{
  "arch": "coatnet",
  "model": "self-supervised image encoder",
  "dataset": "capsule endoscopy frames (Kvasir-Capsule)",
  "train_examples": 42238,
  "image_size": 32,
  "crop_scale_min": 0.2,
  "horizontal_flip": true,
  "color_jitter": 0.6,
  "method": "vicreg",
  "norm": "layernorm",
  "norm_position": "pre",
  "hidden_act": "silu",
  "mlp_ratio": 4,
  "head_dim": 48,
  "fused_qkv": false,
  "qk_norm": false,
  "parallel_block": false,
  "inner_norm": false,
  "moe": "top_k",
  "num_experts": 16,
  "moe_every": 2,
  "expert_mlp_ratio": 0.5,
  "experts_per_token": 2,
  "shared_expert": false,
  "patch_size": [2, 2],
  "depths": [2, 3, 3],
  "widths": [80, 160, 320],
  "projector_hidden": 512,
  "projector_out": 1024,
  "projector_hidden_layers": 1,
  "residual_init": "zero_last",
  "optimizer": "muon",
  "muon_scale": "original",
  "learning_rate": 0.0084,
  "momentum": 0.95,
  "nesterov": true,
  "orthogonalizer": "polar_express",
  "adamw_lr_other_params": 0.0017,
  "max_grad_norm": 3.0,
  "ema_decay": 0.995,
  "max_steps": 24700,
  "batch_size": 256,
  "epochs": 149.7,
  "lr_schedule": "constant",
  "warmup_steps": 740,
  "weight_decay": 0.0,
  "adamw_weight_decay_other_params": 0.05
}
Rows from block 3, named by matrix and row number. Rows with one number belong to one channel. Each number is 500 + 50 x the weight over the matrix's rms, rounded and kept within 0 to 999. All counts start at 0. Numbers have three digits each.
# convs0: expand pointwise conv (model.blocks.3.convs.0.weight, 640x160x1x1), inputs 0-159
# convs1: depthwise 3x3 conv (model.blocks.3.convs.1.weight, 640x1x3x3, trained with AdamW), a 3x3 kernel
# convs2: project pointwise conv (model.blocks.3.convs.2.weight, 160x640x1x1, transposed), outputs 0-159
convs0.139:535463472463509549528520447460507427558488495456533545461581519488490437512537519465470498417510518561513613431470520526527468471503475515472484462532522536455500501498534448564449498508482584456492533509476431529542496534507531480519455472476555538463505393531477433510509492542557486473527532486505473510449547553576506534494523557461458479520478505470450534554494538443525504419553457520501478596548555549508514503529562482479521507450436532473546493569504471438499502601470515
convs0.140:518436503457527449452455418423543415561564547396509483410512426502486571540489430570577553518505449584438500435501450538388444503519525457497517589531470547563513447583367507511477539501467560458473540476543515523549586528426429482461543528440440521449456544503506541564425459555592535574500491609552467557520514418464523431468478349516462512566502565454477458449481473532458589480538459452529523493382450497534535351515483538510558539575466548446467505483497527581394546531452463
convs0.141:488421590545567562562495518580433570434483494459438436520450501507517539564469507473542563461473535591451448500516528459533496417482413470521544411499410514586512406435450453533486554473496519513486468437451487488534577510475495486522440466573575576454437492504472462419531508478467440550483538445468474528481499461550516528550521450519470459547534484463481504465517478448447455565475499637535397602562474441517577537533534486515485475537543528587557523491565439508529413474394489
convs0.142:371470449530512488562504582452517449485444600474555598508399418540473541495448547438588521555478460370603489493487423629431467510530471527573498471591525462453448502473391479477548492495463473476421529522556440434446433399460442477452479591529428509612469479439416454492508460518462488382376523416477435566486644600488496540523481438411474384533599545395419512456486451486501478506458468380371485406444482552523413592636407500407531437512481411434603523493518523468484457474489623
convs0.143:478527434464445477574458562485472494538482488536485515432495463564532539454436471457471562467525489500534461531482498515500481586518530475400486518477591451492509539565501488512476488534531497535528537483479486480472462460468490490543486547530447447405578527536627469455506465443516459441555602486594494525415492603483472469472548467509441515441449541481507489429522421502511464483395484424491509514575539492490532569492492538498540468424569497511485520553471527556514512518412443
convs0.144:396428558591476649528463476562343469539451559428574433335549499563493491399493487522517450633524465508517590496503497362452483563516458482473516433454403521567476466488526512593445503559503509547440464661575455396556531652441490475462529499454495526481501493549543515450497532468518520539584536454561447493453517531417485489476528441553517360440594566560462490482517419511518509490447469475527429463545520550507494479510524457485505491439515390476506485571515482540499484533419379
convs0.145:523459517545548535517522462521500420478473444541530496588534461519511401555512570447376416441428491419458481470465482528484554478434465450459561488501532533379508570458536448554514468430492467548442487531448465493477485405458554499529467498619554519483528470432457377500469633440488445375478463522529448493500532420484503530528533444501551475447398549457455506466494457388517366554498526438628455542411544459558495538498461449455561563479550540598560537457563437545514471515566464
convs0.146:532422511557412573528549385573456574429501413473440566476599474468562592624498583657471648425542504493419548406387502419578482570471444416542576508565518430398544564580521578478465474610547511307471418518477632377413539506459465445579361573523390594520542489572566496377468462507546529586547523474468555407588454560549485579505546624606629507493457511630393605556586471482516598420566528409489544641538527613461408402513427555589512530432554526547630428505428494435523561522550351
convs0.147:460509492510480540529494529491472514442541520521530468532498531468468521483567550475474474551506496520558509529551546439495513481499521480530549474488521451501431485507535484537500533541504499452478471554517547472477499523484482527488453506501515494475538508457508473545455510570506534534507534491505473470466537519483517482484478584515548431509507536546446523566478503473534457465457488552512543480458501523487522531535484508543462530554485497531547452468534508516504505520478535
convs0.148:502486403544510576491608457528573484406499425436572489563529502470462503509403445502509575483517489490569531468543446521557363430486495540491540485654525473520438462554485551516436454531503486534503492493473542502501544559375372522531587515429609504473607503557559537519448484545496530462410597433493434466499520454520466425558440401371441511519532421514528592483514522435564539434434530438499521583425515401468510475435484488480534480489536471468455470475537475529507528499463567
convs0.149:409554498463591412461372502443509514510511509454470524484513340442445485525504451497457503473471450496454499599443439544505482586574446498534572515479458489433444527429510528514502464537488559461573437467529520584570552400558439509528481522441485519496516512426553516431522583453489465513490446533427608503540507576589491538489528544521516555617488468582574513464492344582436485456492461540456448514466591468462581468521618552584420450447485508587589446556467554565560462537518504
convs0.150:576464583476569530530568524546463501606508520520498583503502505450451462496492439607457487559531430470449482560441426493511560543468429507518490540470515523552481476518524509568495567438519459442554478445553505494578486510342495516527537568510612644499476446540473558465456503505532506553527536544630448419500519481499532515466442431397413494586506545478481498458509410428444552417505519509498550587501585470477513522495447487479497482517509444534439520504455466532497468534401486
convs0.151:484568482481611539469466487392455503463490415487500550450485466561324500552565451432470476549550539479481489518502524490461465540469527475383470389565479433537595527435626464416545531542521510380493513490548497434476489553541511454528519597520495542484482561472466507420569475504584630513475507423506492593509529527568409556453552484411438504520496486585599536507539490479530478495513555491530459538440383582503516493555492534527470456529382384505527553585600508410517479444410509
convs0.152:471512423549585528538483498484480449558532544418492468482506564544518480455415513486559498517592496508332468545593528454601478441481478517388571458536523532411433392515542439473398526390585525409566521478575547586541557546435404473573436472575527560511588465506553411522441604537537577527579470594593498488466510489458427506520524357471394541554459422431571441481367505558416477447371501600508480457460650494585504505440540562465475472435507478529565514548557489538412463544432425
convs0.153:450412453537498510438520536450545522555479516554484591515420496566477428515470512450546495451528424500522546510532429551451526529536499478463503435505408470544523498525478511522496492465493458478428591466487463502477478456492498509504528483578483575432434439461474497493445455507441433445515483500511488485458545607432467564540517449483495506464525547435578483499472463527565503438447513445478497375501507553486519529543469515377489535485478469495541502468547657481441476537581581
convs0.154:408502553490521499495461470577548487602521527487547490418544427456482461503609435496491509486515527500535499516474519546530472469534504537471527499527521511466513538526470523503504466506521506554499461471494478448451519573483412503553543500551502516452446488499419485521500552476560490497582449488481480584538505494455513501466493493500468452558476459479478527538470448507512531474519480587541491476561512505443505462522449537552450454486554496491488468548592496480524486533514480
convs0.155:575494499513525518506480490503444503496478598484443512515485504548479480429460508548485507470515459533464521582493466468552428445537469433511567483551515540525507491456472448574530491466514518529433503543471490473527489532450506495498492546524476541531424541412466477499485466496456466489466517500440551518548564453506504478489530455555447562514555516427512501434518453423468460459569544471507493508481551472525505506443517533428462474466494520572520427479497505542496450515512521
convs0.156:391585461470523500562501540467577503514492488518494537399478425494380586571500627473578495524413412462542566474472471580604426549566586320511510419414523430487508434434439504480459558470395407444382514406570482436600574485303534504499446480472594434595505395550515521476463396487497555590490543531611500439465447485427534553509537501484507426368434532615482537430434551545565580386639454492441454524636513473506470492543519468612587569618490603479516567621538524534500446455372284
convs0.157:589533497397448542597547434455485439414642481393520617425417544534466489576407426518428508467415368505521599597419505557458489561433496470400567539513519381533547469539529508446610506538547463501428458585510510506466439427518399431346492625516425431467502449508459524511371532540443532611402565495492506435573513584556449448508562512647535484580496476512584439564435386512613534477527509547470465458500412494535578490582465570493484432467450488481557489378469544521476520499506485
convs0.158:488493433498421553497531495528451469535459495412485530489499562562454460472562421490607499458535549507463560438629484427537510533514526572428411468504543530438558445487491555548545525446490486411572520541564516523422514473488489517501444499563563607503525438553558442501476524523489484518471503540509435511545461483510563423475454433546538427595546456445567537455565478481461441479454384555487461468476604514583475439426518506542474502485501501504585551501481475547556564586482495
convs0.159:531463506551484534535560495495513438532554488506498518470515508480481457485558491462506490491557539495519535488553463460489576530484499457470452489537444529468455534491479454513477567564476474526514501457496469467480511558430483496508458462455561506535486491535511497449517521505544493549484506534465495475512548534533494452468553544513491466562483495540454508530496516536450480520516434511491506532437446483436510535523549529487486436527490484510561510471513527540430501473498478
convs0.160:522497544487570473525484548455510490482504625517510600564544483454564462483599576542471492532425546509453514561507513546557512538527529506470529595548563472495450466555506523540399535523496513508522459511442464508431429445549485499519481529532510475459588492546487493381465469527536479512547484471514511500538570482475498457487500432472435481478496434447467409528437537444536457530409503577407424422522503524544504508507558498469556534529495549471505519555513503522506538524419559
convs0.161:454508525510467453578471489524497567521566544484551535471558463527439426446540536513534519532434560438524542455476491593557486594632510539475600459559544494464574609526507458573534517597534618478510564527475528478504500566474523509562462480411532436505472528507531572537573449418555436530502450478480519478467460510403513589547562534455597508560521506538476517551476479471523564473491488519535545429536584478522544451572561517530479523466537534544608401551444484417437482554450610
convs0.162:508482520548563533533528554570401496446524483600507509418527451480538519472453489476484498611527456473505543470506512446399412557456459499485480489526518407603573507537475531514478558532530502462439448496447472601470510442505459557530539488505430496521470513605542540541498453595450475482432467420394499473489532482588520507495508462405456459582406471451489534424438459589514550477509486408459542511601503481499545512629406490466536549475595488443524634484500605479538534520485412
convs0.163:522413603402508482457502499534514572534535510481526515641511547411546565491549543484477546398472586581533489483546469512534557462520490590485453472506477504428510402433498481519541618540506517478487474572520524544602546484557543449464511540520573548530444547531533471521570469553513513550453510555540485448485566414428472577420437408451444485487533516468487531472505502480445587477440574529560439537489480484440513495541495515484466543555525430549491383437474546502587510435522468
convs0.164:443548487484464490596461420463464557526471503534549559461464504525515515479437501485597571466518450463417497514486467533557564534487499563562512496481443509474459530488532541495433467482410410365403500589518501535518418496533430510537453441460479544471527465460446510426509516452555490465506519506533470583492446486530544449544492440483487469543492510571469459503539473538493496501518435450489590518517490573492539527467499499506507529494537502496546506558557489548467525516504524
convs0.165:488460365494583564507507529506622381489559559449533495476518514595438473446515595541437443465511508485530513487474489458555366563484512517537453566501499477441551498522644486459482513515478483472520560491459493550462509465522435543418502493483516408558544517388471501439501508515497579586436527554447430546453545508500485446442577533504531476643506540452443495500531585557548512494526431436475506514482513457567456525550539512505459444493514509494504445497579579535516558456437485
convs0.166:528477494459408518524504471472506583434589516447485493449614497545474547497418479515499494537555508437401577563524511407546421477434485508444499521580455485472502438568533548470465584478416518480552497417488569433461336532552463461425484669493519497509573542515556549478492635516539566577541398451442571478608464568499538335347478421547558581382431602532430455462536507514502559381444476471499476537449436479498422571397457550527438548486464570474546390470439471524526535480552479
convs0.167:499522511508527568537532522482463457619502450532522441618437476483534552481591577476529515550527407497512483550437404523373476544529476502531528457607374406440521483444503530422495471618454454543553558464495417449589491469432523483530521518465452566442502451564478490535483526476565441551562376441457587635447524556506508489487497459534500481459484570525518497441545460460505516482565512547510507508436477591473537538516504537518493518477464447479581498517469497437485454468517432
convs0.168:432568518509572527536561495465498410469580476460573557540529620458474623542504465512563503546558477528507479706415510569582530574473451514494556516487478578494520418526493555594428502452433418389444427389561539543572507531460433511591507497525368447415592420614499504494488580490537515537532581531534452545529358551597447444567506380480570419383409443391518458383474412430557505463442502526528615518425602432447538476491551391589525535568465514502562455530591446502536499449508458
convs0.169:500451458471535453480522505530495480484572488475473362503510495463516466462461444522482490564450413576414482436557491506500540576447532461504496631466493525395461467565452537488529495544433456411557475503422483455565514444431480494493495608553442485496563530550431551533487519519434562554454600526490529517571518444519568475479483495527427477498468609499481424539571419493583522525469446516516547470473486425462546495519489483417594503505578499482594565534441515579352521551569514
convs0.170:508543565523553541517479418460521557533525601491552460548553537480430484481514425491504505615497433510507547570442557583454473534500406513531549527484472542488546545465518378562513422502518414570563469479599442531485487472490487550465538499474481499494467552430495507627519520479527540485502576548545427504546475472473421483498493500500427535522543498493466448535508531414404589536500515543518474456540490489485529476487538432428451407494453544616452501409510549498498481576436597
convs0.171:541438449550500516477565519491542411560517441467583529489570480535422513543457535433400458473534470549495497507498412458569475489534590567552430530514520595480515480500519489533435543526475511487574439563528490542553512361571478397493419535633471464491529459423597454532506458452519488500533460468443498508449491550515501468621563466490514425520437533518426467421388501519557539485494471521505556481602545459513452469584578509499433440555525519510493542437485445503497568483457486
convs0.172:450487471504586500440553525553453503497493523417473470497516453531603511474526441535485509433487515518485504479539504473439556456530499483490400524517605508535515479404418459459482478456481490482441546474581567549502507543459537459551564446452507458552496432550515484606501492512583474395446509489515497466443430515448449504440481464482524469502487491571549532566505425497546564538489532513551440607438484544498528495573466458534459476536553545493439494540498463477465530501462429
convs0.173:469458537461544537504441504525513497528487450448508560470506511501504537551507556504482563529527460508433386518423446431567538485534461512501529561507418542536522450529535489567593464492480521434494564457411478501434477439526479441493492481454584534471479467403526570464515540586457427546611483529454460539581447586475460449501553488490508618550518478509462428505448527484540514457528479546476499551528543545472472544571497500516536563460427441482522426491570483435479487608547513
convs0.174:473562487559488494523461457474508536519455502582505470427528480491493539454545509519540498472518512547522470524494479530552433534492462435555518489484483477447557502519464543486456517559483530560472411540467557438484483527566534561576534465491515584528427509549483548548549459512487466514512533463513559492495521541544614615485476508534429454475534514472468445539479618469507528472502464432592444468546543537493554566452466547536420488574495513577499529495518556597450528464497402
convs0.175:491426551576487427507463571465446652404560333566552493498551526531463565543482457599497485587434520407426515555523513501463471452502512482423465566435462493388573473551476475513520462475452492507502512528490498567453466476468400544517379530451454500483411459503587464447459474567560561548488633548522545463573499524502577542562522593456417507538438420450469485346491453544432535439530482318516589589356510510554495555616517451456533578499481448433582501429489499584425533477474477
convs0.176:503485497471478631468472462465510460617651441397469462484428468504428485454546546584549616531576403581509430506539602473540638546450462493551561444533533590511567484550431483510484457460421552544466526558539473471416491512471425571397486569553545476504477500592524470496633525548467558493568464444424407505370481512500492487534384561429574515430398470562512454575478477548458426468480391604526476464519493571539445566445404468523535504533516527500549468474511498427480594423498505
convs0.177:527485508501496525497493461445552544503493492565499599594512552458529480497569463496569539518496466550420586460500505445616523484473522519491468462534528491452502580528517490475485479446448449483585475449460560445432542448566464499428457534559585487576540477560450448464489492509483489556504452425584532539564437489489421470508455432461446545471515549538579521492602472546484532492469531502494515561445577481541508501413457474506517512448509501447473513489523470467456510526512514
convs1.139:475548494457615480468521494
convs1.140:576604452502520464504539473
convs1.141:506563487473671525467483492
convs1.142:472485522534682484517516489
convs1.143:582517450460493532419462562
convs1.144:449530512501647535481507466
convs1.145:463466491493482547487583604
convs1.146:501438513460628488515472473
convs1.147:524511511416467431417404411
convs1.148:449522561448480558451525569
convs1.149:511551439494396554470502519
convs1.150:474439487532584451505519475
convs1.151:469591438511433515492471518
convs1.152:502490501550543511569577492
convs1.153:516519448532536402537441420
convs1.154:475444435407421463436468537
convs1.155:531442552537488481506576462
convs1.156:500499511565369507500489511
convs1.157:489511449460592419505466527
convs1.158:493479500485619505552473485
convs1.159:450395469521457393529494481
convs1.160:499584481482454578472479464
convs1.161:512484518592392532480508467
convs1.162:536487436573486424534441473
convs1.163:455441435504533520535561575
convs1.164:498555476487499436528586435
convs1.165:516430447535413514536518563
convs1.166:523545453447494605488456524
convs1.167:487483468492464598485489565
convs1.168:581543515583526516483511502
convs1.169:516489472546435526413580490
convs1.170:529477490405586502540477482
convs1.171:478589468561524504495439459
convs1.172:513453482439434448483372484
convs1.173:567570522527550556525447478
convs1.174:511410552496563435509521496
convs1.175:442458472471462597485491558
convs1.176:444469451463473411461451474
convs1.177:468470465561497477577576464
convs2.139:459486564467389544461579550506493482346517461464460589463588480349512472492583485493576403550493469596549532503441492499496481433463495455481509490558530529473492419572555389618433518501573519526568495547496463521607475519508491471475518523543470461428487568577448631558572579493472491499506459522491578503511553457405471510447511369474578499491473512561600524502456462473499468496691528494401513587497527521455565528539478550514473573507512514514442416418556457562459563570479453
convs2.140:541555464570426520568558585504452485491531504439386541520572519594601434565524407471437499446547429521531560577602457428531496627551435580466498559509559452448552543479538515393539565484491500483495686596508570507539405639544513539578537434407499504438510631462489514549540467511364453617437437524510479492588525634351449542529529444591479388504579471442487542509477504507516444538606271556428498432470574557422599409505474472436514458473460401557587472455524514508505551441450501
convs2.141:483515463536513453535464429486407475493478548506573487500448462529514405395472515432445556440493572464498556561464450502507507534484495507498395417480540526507414374464471453419495509515520537520413461517540604482434576531469439479508579424560422502439544502377507530536557561453526486511499478400537474427460445504403475515483553454500502510395506546470550546492520415513472395479510499578537489515569513532516462500490507483468496430501555523430446434523497417541541455479502547
convs2.142:481591628552514512467408545425392517436387395639391555454368574519416575462509386410460549530489425441446512402542604416426493430571509492452442526592547625480445552517532543528580568462418618526513483568430561586426496469550542527417493543410677451519467387509516361557444464466492523478418494469513504506602374548478500453483552417365584375480481524515535502567347461493504540565523507413553566500571431485460585606587609558512590487553516510597468451552493482500495437524559435
convs2.143:483503435554644465532440528550496551558510532559502491502484477568513488531622473538559590503575473425500490533426489438460521484531447519456576534546508480538392458407493505485454470448527522553554481396494471498437420467548509537594515512475530477535407475664618495559584512485507443462442419519451467521524526477464545502450491501516492503549519572459525488559521441459483512503485533532452480475489512491591464506503413462404538513516387441528446443458506494650607474542504486
convs2.144:534493362511490576486416444357391491495482521559490493582378602475354553427439518486523600407469462430521465542505521468511468385342330467529530577518498500567482539447436439480421509501529576466507540542490467557502558442519503453483443479473406517540497469466417568536415487576421508442502519561507591549562552554504563609581497534439463487434516508551467547447495494581428528542537431518493412508500528598527440541481481397558554421518517486469560534437527584487516539522538383
convs2.145:538499528558487486543453604449553460550548562382547469518558577527623579441402484549536524420494472599504500450460438444511549549518507475458468472512497488510373472590487496495486554467557496499459576500529419585431439532437547502562522625494434536533430534524478476548459500494523503440499404381571459468556510599507534478479504426494478563461478566419525458527538463435506488461574495495518521428452495429555467552499441405556530425541404532484495463528576430426439610508491492
convs2.146:533517492477585503379535458514449474526442384479619527436447497437487547454515520526544519517637481459484436599432558543648628569497533478514466563469539606453528544490510557498450547637573520546530442571446321577440501611525453594464568546510587584549493506439474471491540485415588471599480500439477557518563547531431574520482498537637418468396481541482515557396524557447535482427588499487514490602537600412534436394445552460572550417471576492529479561487550507537542545466640493
convs2.147:568518493488494530507488527542502503441529525510460467471494528482481522522511483466548534482504513494482523489519500529556511508549543475461455537539516456559545516437541513470551438509505456519485469479483550522437520503489507488578534504476418482531506502516561522459504518542466464509530463515550463526482512469495489502495496515517469512514544499499513463473477477538480433541471475507464467489513484483520479519550518530514549528496487538528461502520500424480537485443529496
convs2.148:489458478575520541516503467440471555388611428536423461505447522431456547391554519454502427502449444495478507553567476392460559545476551446528427491429480596442571501443465554432540543429524453521362508578529557502537426515519468423425480479424465549502531476451383423469496456453428480553503614501478566641492536497454545500472586480559564560559541488523560478565526428519484520385532409558541499495578454530579487495462567548448491525497430514490516408443546539496485582530491422
convs2.149:498498586550615454471449540572479452497455440467472496448548430474438511577537490459457478513581467480523470537530560514425576543530568533498466502527504547491497551471563534543538627520458541471498533452502534587476559423534513552605485561457543640391480454554470461528521447520500521537478564445456474453445530541534504554518540470557525428485494518495455519430545561480531550498449478469472423491442444464567518508480514458514591435471460526520477521528534501435535409452446388
convs2.150:440392482507515428424510523450524481511523478431530553436491457447505493499518461550520486444595460419497510519466508518477453455542434490401530516555526408574524574494516398492414486430567559507485518496518436554513395497407559542504533456491409510539491399559596509434461486363513539424490435484517549422422523570513523496419544446497603561518471538506453452455489414458425481499404506442447528536541465574518505423454528534508440554458492473542566532542462481411453486412500470
convs2.151:558523498511534596513476545618494477506498516450425515491478380397482564525510437483497480499534506428563477531497474591461535519577403502480509525503390504569464525511578412516461482512463562488554507545536456501465556398492451478517540511465442497507472578541446457439533500465535428523538506581577377468537380505455490454557595577501561494563524525600509469488495457410553552620525484609401456519568602514543554512528425510530536501465503348417504588522553497544471575541451471
convs2.152:474476492449545464469546454413552481582575470462444479491502552421504532495525473475520525440470526537522552531570377555494435496547457484511479512480485418488533528526565557515468418483502457483448490452467448503387499514547492527493495484391457480521469530479533480453529603537521467532494520522479401329465449506544579500604467454538533452474465626383550498570414550481444555523541466488450492492492525407420491532535434442481595482572406508521457555463498572586509517486485514
convs2.153:558539573408573375540504523520487458494509491512411504480434471490449535473505460525465524575492522514433510479457541476386572506487467446519398574546558473412508483506481485500540569483511466485502446517492598433476472485510494592535456485482480541408449386441548476407526488537470490484462527478449520479575534622473460513484468533509506532527421398460462435528572544481494577530539534464562457525530480510506485470531564480519522492508465494546545525457496570510443404482449428
convs2.154:490483500463472467451513518455498558475438559484547559462518548497517533532559558455525487555485499435519477526466504522502502526447523511525515440484463473546506495462428500473474517520496495480463537425537454522514507502513521486480480561539492466444502563522499547478498546515490568477498489544511533480480518547507571541474547525496485484536450496475442495465437439582561490481516504446499550540486505471563482506410517590454461510503503384505482484471493488496496567447458485
convs2.155:481518519523528450521483480485539492495500491500568428486408464519481509457487523500472522503554504479481539488525469486556534503538516467558463533515485452511528547531491485534460519514501528461491452529516453525466471502525530600494458466445508520500518505524523563530500560487507496498491508475489482491511453542549505476528566558518493505501455531452527495488503510500473559416504470523411514502543498511471512522497501475514565464527490517502503425543554503542467451457504510
convs2.156:521478475488446580404516495409481560465450509557551544425527403462436476479477420518522470449485488530473446467436518588504569502410602465530521603524495617519469541506484447526436384573587548511568524443519575435460560487514376545487519500610583521453579526535485503443463512394490492475457479555555430435575534631515385544502515483504542577431487512457478589604595484449554422507448497510488586482458616426520556456468580537504429486532557464328522592450553537552528513475460439
convs2.157:617558507493628440314470516527462491411566442462537535472438502556520469499478463580518536584565390455546481467551509524581418445449495488471497448457409531502402442492579548488516491517564523468548573493430376487572494455529447502434509471399470484541522525370404522440554490581520462498413555409407453491496442636331517474524523455489441488509605443529474425499445489431609475538405494537503483460471402550440467485580444502491549394509478411452493401415596456465586442475452447
convs2.158:441496484521519509502490686493448422545571550419417554487530395588479583552460510548492501545461544453512510544533460507527436472507426494573493472464546477571635441471501527407482450455496533542482454559555556506385439493565497509482528572462459513462480432514510570501479561535469461479459514548504545481574598501483566452439543447540453405402496562453382459519463547504489522493528435494554579509532474568424592562417539484499490532485463538443517535519439469548507525525469453
convs2.159:426499553456552529518485457465451484474537524499461474551538473465520547514532448557530486532559515481505409520478562456515535460429482546520558554514573438513426448429445506446499543557514417508500459488584431529531454504484519438514505422533510543437504607537548438507502459465585495558509514433433511489421540513461532537524414498455527475490463522484513512529541472466502488545508522548449427498399438572462454529516475450529526413467574476457541535509529528511548529458539549
convs2.160:466459469517496495467494462449553467604466477436488495466485525551431530541464514525528521484513542479483436496495563503486400459482490475508490559473587514480434441514588471494518553487486526532462598534512497486531485527502499527475500526501461511484561533507484528481535428518501536451610463555521511485516449453534573498527519477598531424533531462513501495504453510544547521486459516525541449509473545479491466481532514505515490525509517558472513545491563511499480575458479501
convs2.161:559472494497450530531488582499420539476474468513459497511490487510540615431493464514535560481518490458518552459525523544465493600442579538483492446470483485547455429547541481530507483589494499562522452475548525475436543467515504484503538462407515529606494467538432499548542515588456493543496521563483532450472462525485507536640575557469483499491511439537471515458445488434482485566559535513522497603417478493544446448591495443593471387489438487423575493445545440541481443492557475
convs2.162:700532588513601442420456534551500457540557506431406551413441511472437426509465441457532479571453416483530521444479498554483484553535604529497467459504563495456578637537537472447511465436479504482484472538607559402520540552531562505578524400500542421456571485485454391466512579565510544523510448614473481441535542640599493528548443551539476517434535511560505422579545475532502544422488512549570505424426436501475316479551557505590536478420398475566547500467440525561534469464509428
convs2.163:403469510531469418401545450501507453482447510563470445577478434486525529357456561455515515575535576523497539568424453505484436521482535521533461486533544506535499443522573481483461463549460471565483386480524450495399455481579495564558512511482461492488473508535505543420415544484612573465479476464459440509494473460551456619385503519459454445417581629493444498481516540514469441483457545523504466447528496394477426455472504399569517522456602468535523466490520527425417539469499632
convs2.164:531527461588417438495477511518595502525498505493487489419555511539497491481567459546454496478482495422533522588541485531560486484560567492519508523528483483527506529565577520449503525445504555461528446463484513511488510491436487498480619545496474538513413476472452498510424495485422533520471497529560464511525498485546411476575451519506559562490482555462450493475431514506481515502440486487518548484519478425516472541519527445525528487555512470489490520558476565497521523465405507
convs2.165:365451517552473538436493471460472431487566588544465500552458538535490447496500492562460451486493415474467429499486537465565577537465484517489591525591439511556472336530521428453483478559483452571448459528463494547505525511476571413577424419429522484549608486548473543451554458460539517448488596608471440501530519599497550431462572430460470622485488550605497530589515496510495521512442558593528467488439487434483576544472498369558507459388504470510465512476396455434569462468524500
convs2.166:430475543493491455556483500465494454474488370524578495542543606485538509458500595392448422474435539428474478566536647479429526403503507477506347490540431590581499596505536523567611641413460517407591523544542559479525601538515513518453557493539522624405440449573453518513548494432460512478450483465416511528485469521545599402446673442535521415453494434439532571559487517505462539446444511468415522492419519484560406503470549524560554433470574523493458498504515417583534520468507477
convs2.167:428432546450445532527499411568506474524501506519472478529472503539492504358461569473494459473527450521513526520535495540453425451519528514486504430508520534470527568496532500488491515541436506538432430455548498485403385536470493483466498473497579458523424532495560549445516475435496541547472449498444506467432542532454458474524561451525576482490497481493481497524451555548531518493465484464503485519489504573455577410458515424528567519457449554450516426464522476542487459456499458
convs2.168:525534516461539489474466495438535496445552488468444525502507452482563582538403512510453438632464466489533400414489562482537523592552515425550495540512530533491487532387470544465548476487495521503414417532543524473506482391564503471541444538508491449397553517532448417447437505555514541518509481492570438500486540532494597498477513513530469468524497430500462542498535523553472564446524493521516538553486523576581580483475463538490577497541521477452553501475501518473510512499489443
convs2.169:522555539521522574455516563514544522471489509462471491470466447470577546440493485518455495533528526481466480513560548564480504438498447576444533465476480474486480545478603556478538507466477552545568480503502414584444507387433443484537597466394474452573462475511516526456504459531527479502473528379502416562437516478516418555508506527541639491484605381512477482444547525428601570534496553502523483515574464507528527491583514449453507457406465399366486428474525421500498454524559496
convs2.170:517580482407506522485495542424471456538461407517542561383464503437546537449482458481489461503618501519477379461459502516485623565519457527443479531485500522523582493455486454514494504569420442456494388481519507525495491482497488564574516508563529551416514497550531545548419585513524587506479529448441559459412537503526535537528492493518456478517496543526475458416459461433514411433478518538431606560440452460558455429510581528416461530424474524490572490469502549518508534475553453
convs2.171:493465500498499572546497501419465595503579565462446541570459544480453454527521547511471426523441447484486488510634440531517459474488481512487530558495496588582496483554516429488469611539498493564564586353517421328507518566504484452485471502542543493581545483568398494522559448372525424452488460495597504550569600581588535516481428526502465541502473506479521502507545439510517488475455394433490464534448562511495489494547506443521535496532509486477507545504535462490467482424443457
convs2.172:496483491505473493551457534421579547516471525419429468510522569522528534446551489508508523426550483482485505529505408506570556566504495485429504453568550492489514518468507517455489480569543487540427525418483476528486491485506504517547452579470524497498513445473507563423428577471520470554557486530559529556508500521584436437447486495484516535526448464450471438519554546554525526552437511512550516521510470434514505511485520434484540510534497414461449472516489509451494460429498543
convs2.173:420465487565554531462463479423497575584547532457458590589455481418516483472497534544578484483562492486527521511377534581516469530629485472560501420552563456554438413494581500451557511510419573458456453550525497416439469464562462512522485515517520561432505478482493444535552488552521491488562466518534535453470558579461469480496497435522513480391513538491475522489531518458495544500482475443462530505494508539509503514545497494528527458608440475505389511377502468442515439465585375
convs2.174:519505515516509472476539544453472527574504406506505433482536493473499498452488499407510475471521477469518473508590500555558508539487542454522455485484486524517463548494540541460468543550520562435535434472489488483508513527413513587579492514484485554493470524480475510493427478530492488516473484495457436529477429517544576563511495582561541506578483524504561461537509508474496444512515475522442572493497489496464509478536516449483533496491506527446488454449427558508576468425496559
convs2.175:425477593523390575577439441461573560489579500453545563559416562443467579508405605450452535575576447541453503438458447693476481491506591610388612437507494603477397468524518454572503546399471478518565396497596462515481551535481542579642440588387551456530371667596554517498435471398450511677487414511453523514611488560566341551450498371445471493475466644588571581532450525482513635473536492501538628461435576506410483540463379534598482470552368556460604497387533531433568479489518508
convs2.176:573572507524545415418414619442409464404553543476508471425494534469514518509575411530409468528470542566460471438492429517480439541544510441562460527444535669564558576517499591439497539486418499491530472423614450438451579605498540506486533419547519530498438364517451586462491495550476472478481458452637453547410443553520564586476512509593482383433592412520519462459444505486470493528386463426496495351550587418690362466578424543507485436477493416537569485578517532588561568498489579
convs2.177:407444491484506439499502538513435469543523489477548488491427506535476546488497555569520480407444480473570514481546534453445430528496479461499504471492567504500463441466571524539537562560541481512488463481577526562483481400542509492505529481552487523492485473572546478536443529413498431425454496415548511500502564523459506496487484506506511461421540554410398445520528486440543492596536452490446530505538402420537525582521526440479425520515485529483440510463579471482511466537517483